python train.py --model="sound classifier" --dataset="read English sentences (LibriTTS-R)" --train_examples=15625 --noise_aug=0.002 --time_shift_ms=100 --n_mels=64 --hop_length=640 --input="log_mel" --spec_augment=true --win_length=512 --targets=["voice"] --num_classes=2 --arch="vit" --norm="layernorm" --norm_position="pre" --activation="star_relu" --mlp_ratio=4 --head_dim=64 --fused_qkv=false --bias="all" --qk_norm=false --layer_scale_init=0.01 --parallel_block=false --inner_norm=false --moe="soft" --num_experts=16 --moe_every=2 --expert_mlp_ratio=0.25 --slots_per_expert=1 --shared_expert=true --patch_size=[16, 8] --layers=12 --width=192 --positions="learned" --pooling="mean" --label_smoothing=0.1 --loss="cross_entropy" --residual_init="zero_last" --optimizer="soap" --beta2=0.95 --lr=0.0035 --beta1=0.9 --shampoo_beta=0.95 --eps=1e-08 --precondition_frequency=25 --max_precond_dim=1536 --one_sided=true --adamw_lr_other_params=0.0013 --grad_clip=1.0 --steps=4500 --batch_size=512 --epochs=147.5 --lr_schedule="step" --warmup_steps=90 --weight_decay=0.09 --adamw_weight_decay_other_params=0
Rows from block 3 of a small sound classifier, named by matrix and row number. Rows with one number within an expert belong to one neuron, the router's apart. Each number is 500 + 40 x the weight over its row's rms, rounded and kept within 0 to 999. All counts start at 0. Numbers have three digits each. After the name is the row's rms in percent of the matrix's.
After each expert's rows are labels from the 100 clips, of 14848, where the router gives the expert most weight on average: "band" is the frequency band that holds the peak. Only what is clearly more common there than usual is listed. The data: read English sentences (LibriTTS-R). In brackets: how many of the 100.
# router: slot weights (model.blocks.3.mlp.router.weight, 16x192, trained with AdamW), inputs 0-191
# up: expert up (model.blocks.3.mlp.up, 16x48x192), inputs 0-191
# down: expert down (model.blocks.3.mlp.down, 16x192x48, transposed), outputs 0-191

# expert 12
router.12 102:469430444489501448585502482517511520478426436565460541460534544559455520536555533461437549528590430537492514500463521513518519445421542629546438501480554467508446577458504442535472478516557523520456473544509541475488435486515465470534489464470528436503553488517476515492506532518524424549560527438444482449498438509535483473574478551484487505447562461502471501459539487500501463564457534510571485465525474536540538476528492522547497520472484539441481494498447428439487454454526499493497513477487560465572478580540429505538509530495512508494513531457510497519479507486584477448
up.0 100:507520507507506566496455515455515446498497510493598455474458455504463567504440505568512463482511579492449544543540445524465451528530522450527442523557474520537542455473503518484590498427536388481484507477453440535466552478491585510462564544585515551551452453550553520407472495502455530454481534489571547501428532416521550548530527435477541444522477483483529514525468476518499497468567461520493520468502520443484480533445510568508449507499536509520580515475499520513490522442497518441548481439545514531470489477455538461486521418538433481584488519538461471512510506502467512504
down.0 076:515472492552554453538498501493505539455560493482514506487446520476483524517542534489528531568511516528526466414468545532529529486584459425561476508560535479543560565557493518580490459454561570449524474467446535580470525517501521517483412417531529506531371500524515501519511480552545488480500459465508473547471553489548456546445609439442591473495495513532484536469539450518532511504512507528519541521568462491491455479533479440532521494496571495522503442518471493527531494465530460470506500509512545470533462501553492422455503461487424498562459471539560519450437414486526485489
band: 250 to 500 Hz (100)

# expert 0
router.0 080:516516521516520534417517551495512450534496524504441496462506546554547450525473505513539528543548501489540526514451483513441550511575552563488540456485507464519531479518500459468506514544407471483450487554513567506499531521505488453420530504447515500539556538530497454500567557412540477484603460565470525409561524476518455448548505549553477467565533533468569479411448450498497536463458513552522482499482528541498551405513537494513511474483492527572476473465537536474485441512484525570489523487546473482579535575466494502532499537522581395427515491481458530522476520549471515502
up.0 035:471446476482582465509489536543563557450464523530511528556536541524484489446509495501395545419533493485469505475529498531547518479476505497495498490428527503519484497488479450464597509444512610444480550433525512408547441496529510553542572463515538499468534528562527469524488510466482498508526547513499546501547438481562515577478434494474539517440517512550582499535559498488434515488505512476534571433454496538492448517546487462519489503557539544438530533556457447468548541473529517522487488503566492420514496504480496457529503517473465551497468501409547503482461542400511558565
down.0 066:480529482598494478498537515491497557525490460494547591501489449480489466526510461561489485580535514486500488497458516427451503499477489548492492485402561510453573516435526518524449541521500531502471507543512496470474526487573474441535492482507535472528676527490485466504478531486486528549461402551426400519525478469455390501553497472497528564482498461496517490481423524511515568499518479460571488540513480528475514534466597485458512489433481523492574533435489488517530479564493475529512491528489503533494504415484552524456509533515498554498506490442534467443489559458448470463
band: 1000 to 2000 Hz (100)

# expert 8
router.8 092:439486513481466482477512464472564490483507571566487517470497420475535446592469518488513527510510468532440433470485492478556496459550421504511533506582520454427444448530486543532455535556539592558506463488501524489498520447512515482461497595426510490521495499482456474522471493482495453496452543582546559522531472538518422502555473473534448508489490562537428478533404533570426529491523474471509501500443587453490478482453558467475593481479434428492487486526548575488536461488503421572509442483481445543496492470479532481495557518524543503490482481526524507531537468532460516499
up.3 061:505474418518507466551473465504484477500471464450484467474535540439477515500491417585472495474441474425504476539531529500472550554447538529485484536463483593512508584460548514413558463487488468449502558500567416502430464471458514511496449440483464469471442477466553492460495547480451540520546491460466500497441517456563521499515566487490551442483504443505545505488543478514538436500442497497540511521511458528527507452487499537464433518458529537428555537489405442523434522443511596423466517535531536461554527467500454458546473491494509567556520559496469445507523547453510529518
down.3 075:422459505484513494515455512525563502506504496504518487494478480557477466524465537552479478470531423488453504466587493502484517462504530542440465478478442522482393507511533505486520563506552465452493505508562431489484458522434527423391463459593499452406526511517521562515524430536449483456540452514453497435554410518487520478583460543563506510457491450461564521446520532495488501519496521506539490513492519545446495393535506528538507529445555532405413473488399457446496506486523478522437559517497514513507512556529518531459498474481455534508523513525458537536490497469544496464
band: 1000 to 2000 Hz (92)

# expert 2
router.2 084:504550503498472525432484517531489503492562556437433566498504506545446527439461496533480502509512457472569487464484499491513473547508541495473544472510474516446508476532495542468531464516425430474433446503486543494480546490493501484484556516478470497514489480483565496384519509525496466466530508499462483454542478410472438555511527520549534555592458473403495460524514493448510545528530509544517542535580441522515480459461481502484416490537454528465562450522571513533471509525474493551562470474454477524509444459550517447584604554492547472442500476582516549553438515515563419478
up.3 056:413469526493519489589515463494463482479558488517510544500518471530503522511496494580477521505530432489461473458480509509527472460508499495461478564516519455519500516430456558476552513505572561505535543509566430431534506545475582492574462471481486414476506505598506426529440498447480454547507517462456593497569510556483476544536518463467500491486482483470452531605482532454469502456485498472447470519417562492499500445489509551497500494403542544465579492477480485429458569471517496537488557492534489486533509472434497558519494502489520592558420520494546478437545515487468461506
down.3 060:527516511583503499495493416506514516452477439460522508497497514480475517507516565547468470445506531578506564415444532518515401554511467481503452437503437448513419527535511448540555535507497500457490601469495553501452541482583471496493460498496495488464495543538509557473505545461494568433571525457521494528427541489471424510598482465446473487460560553498489544545560509505532526455516488494570528481480450464537515548468450507529603552524512504462537496516398429534516527456549596532481501468527533511521483517485501522479511477548457521516552509518538508541541515445538479528
band: 4000 to 8000 Hz (90)

# expert 15
router.15 102:496471479528502502525505475522422495502503448553508539545470511494523537456499471522436514470565520562423504542471508546463529480494536512450480578470499466475498561493442508497512509461449517469490501479505510410467436465505533535574565417566522541436521454456524538531474497550538500588549415465470504453549463571550497503548460467589534525533578508544468483453532484472523533435460543490474442410541531558488485506524447453557472494480526465463513497511479454470440508534484425503461528500497541544524530521574422490522458442459519487457522480440415511541542511445564470465
up.3 066:453546491503481446495528518441568469444494564473440466497519436527500488518523476484531460550456489436533520499551525486541438453548451497471481410523519529523525486477492498539558446551537489462482533496448481467520502576516500498491449569418477497541459493536570439445520505411416499471445572547527531529519497451470473550468559513395488455473493554505530528512479532560471458509560442543562514506495421479535512504461554540449427472538502487495560513494500486519548505468594557515487499483497498453453488432479507496501553568546500493531437528570563465431458475495465530540
down.3 061:511528437574525455520521540531500468538455541496555486452423474565582468476513530487488526485506535540479508519444476513488407556509480443535485491479502507499545475484498522513562498508490544490519464443453501479474433573581473562562588480557590482490511485523522515495563484550543418575476489507481528533525544509555409459539514465511458535618454571510538554490518577542503578404543469548452459481519492543496477551540465423512509446566489503536514487490534509490497524510546488435502522449569474564538477511488492506480535484482471499540486545491538555476479516549465493465
band: 4000 to 8000 Hz (56)

# expert 5
router.5 104:547477470541562496489552499473511511530460525471492499537466531474504527425578473413591560473455515541482523551485538503491564533519512532482492517540452514562520481515499486463469494518488506496488494525562485407555485575430434557580435444557422537520514550459424543490567552500504515553534498511466482484598452529487494467439509494467414506461527536514557443499527489535449522493471488515474496572478516533556554503533578501465416439437471509502484581493557558532444524560491544509467477515505489437469526541551471584521488504492508488502528454459464500531473516436510521467
up.3 054:515483531470493507468512579546531481475550482503568537450466490455507530477449451518492525566578497536478544456483461533586447432553543504452430419521460481486463535521495562519541501494499515468532504465437518453476514495520545532467542527473492490514449502549553425500474443420430462446492542517504558517490547507541485530566544485453571511544477498485568594486505454483449501533504540500502508447462507406518521431477467529478505455553497563552550537482528551532628554429506480556494555513525513461517485467461579465477540476526475491569483539497497553454523512469520499551
down.3 068:449518501417478459466505495526481445413552470413525527516464542560446435480514551531506437458483505562461472445479420460476473460512549500529487445483455511413446510547494510521418465500436479451473481417445510436525471492521491479506466410453489563483521493531492449527499520529527472487494552490556508474488441504502507511564537409440486488495572441539476524429487522567523528514570520552495465555515510515514512492526498481466531468501454501563450490498526433583418582500419525433510560473548514559512500516522457466476469516538532510441537522484487482546477491486562490500
band: 4000 to 8000 Hz (100)

# expert 3
router.3 090:521438484562472498513514525539524466520527527470440581559555537525495458467539493453551505519496546451513489493487528552518539494473432467502475513444532493558493513515498509543486429464472521530425518576582565497497442528494453506598535421495437499491426499493458431505483480521463426449583452484429440483468498494459543471502486541492547511541390519528523448557561498469487484555484490479526479523469523489526457446547504493416453475450484482397522485531489512435424456554527440520434523541476515461552519552498436498517512560479521558482490501441531484505457466458479478478
up.3 051:496553494479544468499516435559479439456502550506482511496468540528448552463492472547484449499461525497464546497486478516485501471525499535501401488486429497522541455488450492438558458498499463550474485483495475446511468487469598577515524560467506483478460440533531454465521530406437526457507519572585547518531494500505537575490523453481516498530518431427475577499462467460525396465498535553520555451484473481546522493429496511491509470413536533444496504409543476504560524443551536537473575499491489514425473458499519496541502513531507445549502553564570489492504468487494574581
down.3 064:538487469525392521555436501539510551524552492511452519493459472505465495466530588554478485536495516538542504479467473517509501498492513461546504431509495491492564482524515479571505511548467534469492502438449437525488483516452456515491471459528590472474487529357564514522476520420499512423514515575508494481531466493471446498494540471499549501454551448567520528473523486481568550548495529458535504453498459453496513559577533468494515450545441510542566513520434464630566461490501525442474547464472518561528476510515513457436471467499455466464462482572501503496522506492472415424
band: 250 to 500 Hz (99)

# expert 4
router.4 116:445428504457440549501524521499476482523573584524514459478514456490520419601581499497510466568471526462545422441474537520480511446558473520567490488473483515429548493496449484558422547511463513536478599447477527522493431477525476570442516494442560504449440566506501479529509483483517526452468477563496504540474533531494477500537466548565540454511506517511473501561527590508490508525478605535479504529476458451444442536465508499467456446488500497480549491510501459449570475469540534505480520514443540422470422475467484545479471480567564539512473554503531530515532503548503478527
up.0 052:475544569514553489494488423540532589525414476521516467539479531549440533483445503474522510407477494535438576531459488461446455546521571435432552550470437427521471545489540526438494518448530399525552482458479474481514572467467574417471491513531451536483546499459495563542407582476498513500540518465517545452510496466515509547543484464509487439517538432513569475492476456495559528465501507560547484444464496504497553498519513460555490496475476482512443482460475506516519520535443542481499532531527527526533496513532605460541522511462476428494504485449513499538463512493508569493
down.0 066:526446481451529615480440481467492480534563469557504482568400485538452480452502442496477489444446424494447497493531495517476478443517566487552467466515488391442428567525553453529528539466474529459487511511505512491517552528524410540486454500558557516468534570540480517533481476513428522460538503456526480501539485543450533489551468528511502470486524542539485534556410517517448534517514490448510448565481480480494555477498502611582533516496530481500504449519470448485462535524502473565474514477475507524527466467525480522472503489504488486465471573427541524492480452389433465518
band: 2000 to 4000 Hz (63)

# expert 6
router.6 097:522504511563570462453455530495462514540460444480510566527512564534500472487514496495574530470530479533472550503511519498555498559485505459435491543492537496520520522551454510491454475419471524535467411567472501498498515585477468539567520487544446492515532517535524505524545482532547421470610513519505559448538516474465496497446558467424514511532504485524495474456514446528492546469451477520538491539523454493536494475571597442534405396466546561513456520500584497463491505489505518492507433512558441475580468568512508496498571557501536505443517464432504483539458502528516458418
up.0 076:483478551490449469481494514516484489511474528474459455492446495539487527487465560468488471494432516458571558431566502501503459507561524476571440481554556506492488457490506489518567446510508500492476515426496429528438476578524482514542502547464594446457474421567549449524443476470444531431478546474488539552450577504510554523490479469457592413542476460530508501539543434424537475444537517513436539491488432494511489551492524575505560467518521501439528480546514523510540505451526617520497569492516542478538502503453533499476523490477541483531520458584521521435530474522484469528
down.0 060:573510504524479522478495543445464528485475511502558486552568450525562513472561493553494440524521485502463464498447543544508535517536533529505417511529537484469487530454480481491542424439501497451491556482511509552450482522500463504509488500412435445558521484503574564540465485463496552537511476537461469518490450450456546545439519508421456436458515508517570508553462500519451447523548437485475493568527466486470542511454589524538537651465507415472507472516578450465553551505584516521503550488519616474497525492545522498497472513495495509478489540476441504507487508485507563452
band: 4000 to 8000 Hz (100)

# expert 13
router.13 090:484537547521510453478508425535464553498492479483443548505539541492468480441577456447505542542513442532513585479497490509511529515496485499473482461470457425559455558439548491517447450543468446516462485489536562519546523518549518507442530451539466482544554491523580528493485437521506551487487499498432459466511467466421498467437442489441443554495516497476560491476586515499523498529414502590534450562493498514474525491435567447514451498475418480474481497453524452461508432496452460491514443520445475527522495532602501460487515496494553435438560469484580468534465474527489569518
up.3 039:431510534501487474533539526515489516514510486438535495483488501576530526461387444558480474445575498454422514446468499493503464490501549500482513517545493481442504562469485502474625533447575462432451479496504437451464476514537576516578544520431502484485495480508434435508496527498448461486575511567527545535498487551492517521507516504488548496491513466493533591511421477467483544440572452481518537489497487459601452437504469543498509496547553542478577476507504470506458561535528531530467539522543483513547556476414488494495467437496404519508444506477473543500521497480498426492
down.3 055:428535551512509540456490478497508514557524448508521502540469459550591474482484514472515450533494516507454490550510430573516529579592459498517471499548453521521536533535506458505552522528578481512546502564534483514453521481401496497518434534494483491485458505528503425446488436423538503495466478535457434512492507425490416501538510481510469437534486458480513470433437526464493535487525558494512532547516491469525525545529562440445450496541558417513529506443505502489522533511419524530525482492451553432512429554593539509582542527541505467490526543523473559526541553449477572478
band: 4000 to 8000 Hz (90)

# expert 7
router.7 105:518530469413455461486496522545521470488472549477557563537507534553493516441515461517536486536466506492489467486486550575566523475489563595532477536500481463521423482507482544511504472473510499499411450565514528473481487482502467531516428490522449520577544517512515503459519539441521520535531450504458457499501516506496478483516462470538546572490524538525545463504467509496512484464491484576584481542509572525474490403443581429480501453406427466544495537468494555496434450537453540489516521498484476443544574545535544546563493409475492487494491456457555426508490514437505568412
up.3 110:464520529479438547545493454555517509468531428516529445474474465437464523536467551539482474454503541516445508501534414538435518466492476447542426536470487503494529511453449502467519547532534435504543555482540432564507495444553571469477512527535523545439438456475509493598433473560478517515441460526541529487462480528558522548526479448513523402542482437505503530536482475528550530435506506474431456433477481462465498527532456503478515477540550485492528528534506532489522449455502506492530536558524501551464511463438422499397415502505455522521577510502485523503592547483499560550
down.3 092:498497507576545474481492529519479476539513516441490461481521512595634525451481522555505484478540518548538523475472496498479460506550576537448557458579496518478464484552555470463518490453439493506487492566449475472497471536450592443530522462551511510513527482515420494531458556443494458538442519518490475475468509466429523509499476515509484506560495506427488481475477521496506504534546516499484485486526472509667497484509491423451522492528489552520387487508472468512465540508491524531424609532573508506555532521520568489468563495512575512506497497464505547539475471475463538424
band: 4000 to 8000 Hz (81)

# expert 9
router.9 087:516522508500481414457550519508457579532486482500524568516509495483471435504504499461526504539549537481481512475464533528561454574467564549433510423452524449502469484520565520526491436470536524554437414518477569476513484499505484526473500527452408470557487512559530437515488458408464409451586526502453539500536524427389495490492466507512502564492507519484599465474517498537479429541484501543545532449505546507536497507476524535594496524419502495487522540427587471503550475438541515528488475486521473484490515499574517561549509490490556519492498501515537516447463482513516486436
up.3 031:552503503448556545543481493570523499497520541475553521542552544552507541451457461526467522506533484455494498500512438517487604428531553482459480524520515472458540546575478485463551503494498512477506461501559504453441521480528562576567511451498479429484552467458471471458513534499448510449492506522492511490484472476524542518500495454477511452495491532576564467476478509457476508416552530555493489498521485524501481501512493502508478490516509531464478516418445449555483559436605499574489582460585492503517479522426463524522462479594453520552488578437441538460499568385545547500
down.3 061:509510492508494557520520564413484465525491471545485515521468503493476495448477457496464510505519504518483539460479517496549526451596499526512460429498541520475525530565470481563453431463474487430472455466506527492464479481490474526482496559445444487490454525440520532463473490579496569424527463478509508496503496466460480478487484488520508490484520497542453561514476448547544479488465542446525516545555512544538527573490517453483582557563468465463499597482466432534536558621540534465486533512468405460494565528516541550480560466541442531502437469580560520543565518426489433430
band: 2000 to 4000 Hz (98)

# expert 14
router.14 106:509476534446426516452547579505532532564566541574504515432484422483551488528496510540509499510541506510522507448470458474535494444567470545509536524554508474418476425548485540507434515528517517564497455522436511523493478517506498514424463594428559464560526484468511467464530487469520463469538569543464531523437532488443443494528422466568481507507473563445478570474522465462539543557476527530553501462467546476494421529418556477500502533483485493532491469488540517523543479514455528517547506421474460558543485502529537474470503514501548514452575486525444567491499447572438505534
up.0 051:401540462521482530538502499543418499550461477539551499447535549487458448405500539510401495431523567457442500559491485507508505479479496440499504548492442527518585521503540428436523456514515491415468499458527539436469492454503539555573505482544488505431513511447483483476519482469480504560451440433470491504518493458525583517519522445523548479526536454489549510515528570474532473399440537540477530500488461547518550532543469457539582378562530500470522512498443456537516531492526502465455515541501508469476540534464470491518535463532436539501475501464445522471482546474477482490
down.0 068:495430532508532466498518493537522486457512498505467467497494476459482544501479492518490492471522503498452487553526449580526566569534448486481472535478524552498506493479497482358543511451530443492498485459522469526509455445435426491423496561515606527492561533522481513525504491483515477568481505562580456489461508596563489522522430508540489385496518460478473507502463473539441518363495418487448520511508491439507519446462473529538546472493527464453519502505524423493489451498523517522536477533502496501515453495505536531518454576507528437523503525386500510538457452500414526462
band: 2000 to 4000 Hz (84)

# expert 10
router.10 109:466494507401464540479605529468504498518521562521541490468553469392473498542590502474531520585410503475466483463455452539502514514509429482492489517482515468497520466480487518578493498490459487546506528523459568493500445483601511543416524536498475542473458561509492515518548496471463536503455463565456460544476545490496480434537468486472476557463525505507493503540533568489435443468498541526447467478379486425439484489496537442480504504499493458501484494535546489520555403531555534472519556506523495451437468470494536530426457487502523556486520538454561461481503488563505470568
up.0 060:501550547571542488533444555527426474489501506449457485557417496582509550433438473464471511463573499489492549544496459516507519466508504477436502458477522464543504511487536485425549512481528518444511502481543515433473554474478551428552509451553492506483520452565477485476439569470480480473486471462496546466494496534481531499460522470481486433521532464506533431429463453480512552475561423539487528519596487559624463494570470551551537531491545505553488464507421475460475564494489411480456499530488533520563528505497503456524556500521455442504519557495484498526545582448491510485
down.0 069:482511527485451558495521523485452478487492507552447451447468557548512599506531465507530473544539498546504506482499560535535525464548579483518470457537525443499455560472569452544553460428486477430508490562481441517460518518484549483509457473507552507527454479531471437471453443449487500489436567447451506525454438461431518497539503470557503500546492455523521450455507518476482456527520507563537444490461519511504504466471513500533467525531470482466489448458464417522469493387518542471441610517506510391553511474532503439477533492568557548466498576539523522556461549524481446456
band: 2000 to 4000 Hz (100)

# expert 1
router.1 135:401486467482458466572529517464544483501452480558490550550532474486557439513500462450524594522546493535464499490466495507604457504475475542505543529516547514506463519521521511555498475454528569441509520508500555398501446512527473521539495475523478411503535554456429444561504483534518424553547505435497490525466465512549432438533492489529466539468509565531449469538552521486441493522498556472515527542496526561455458472562474487502476479567504492482486470544433558501455581558479487438462527515518451503541557531467502526499585542484455549515462518442501507445452478491596483468
up.3 097:566514530473523572515487482545521439499452531412497430474529483470428487523486475507575456582454512478573500444512531563479468553461441532466468475508530531530509456477511471560477447506491427508567470571476529549495460553485488423464481536466445506562414497479505512487519495493487529462502530515520478501409544423462505511500488553501487472487460536454572551514521457439568426535464480547526498511549499502515510497455478494437507481503464509502521517451514557443505366472490545527568529555520488462461507507510490494519521500537537456588508458556538419436461488577477534488
down.3 092:487451469481360517504468534504481537543494513525450506540484486568532444505490487439461483549491413529470461416511511508435527527479445491499483569530513445496485463427488512450471419498490522494535480483531530537541437521530578537528503505435505411516504488429497422530472498472564557602553504534510488530495470518541486420524523513540522558468451491555480411508536422534449494508457562561491469475476550497564481449517497471459458551466502503468502492544530542456492482552499507450450498541477510450571532528490523501533401544553475469473422446529484496482535487491501533508
band: 250 to 500 Hz (100)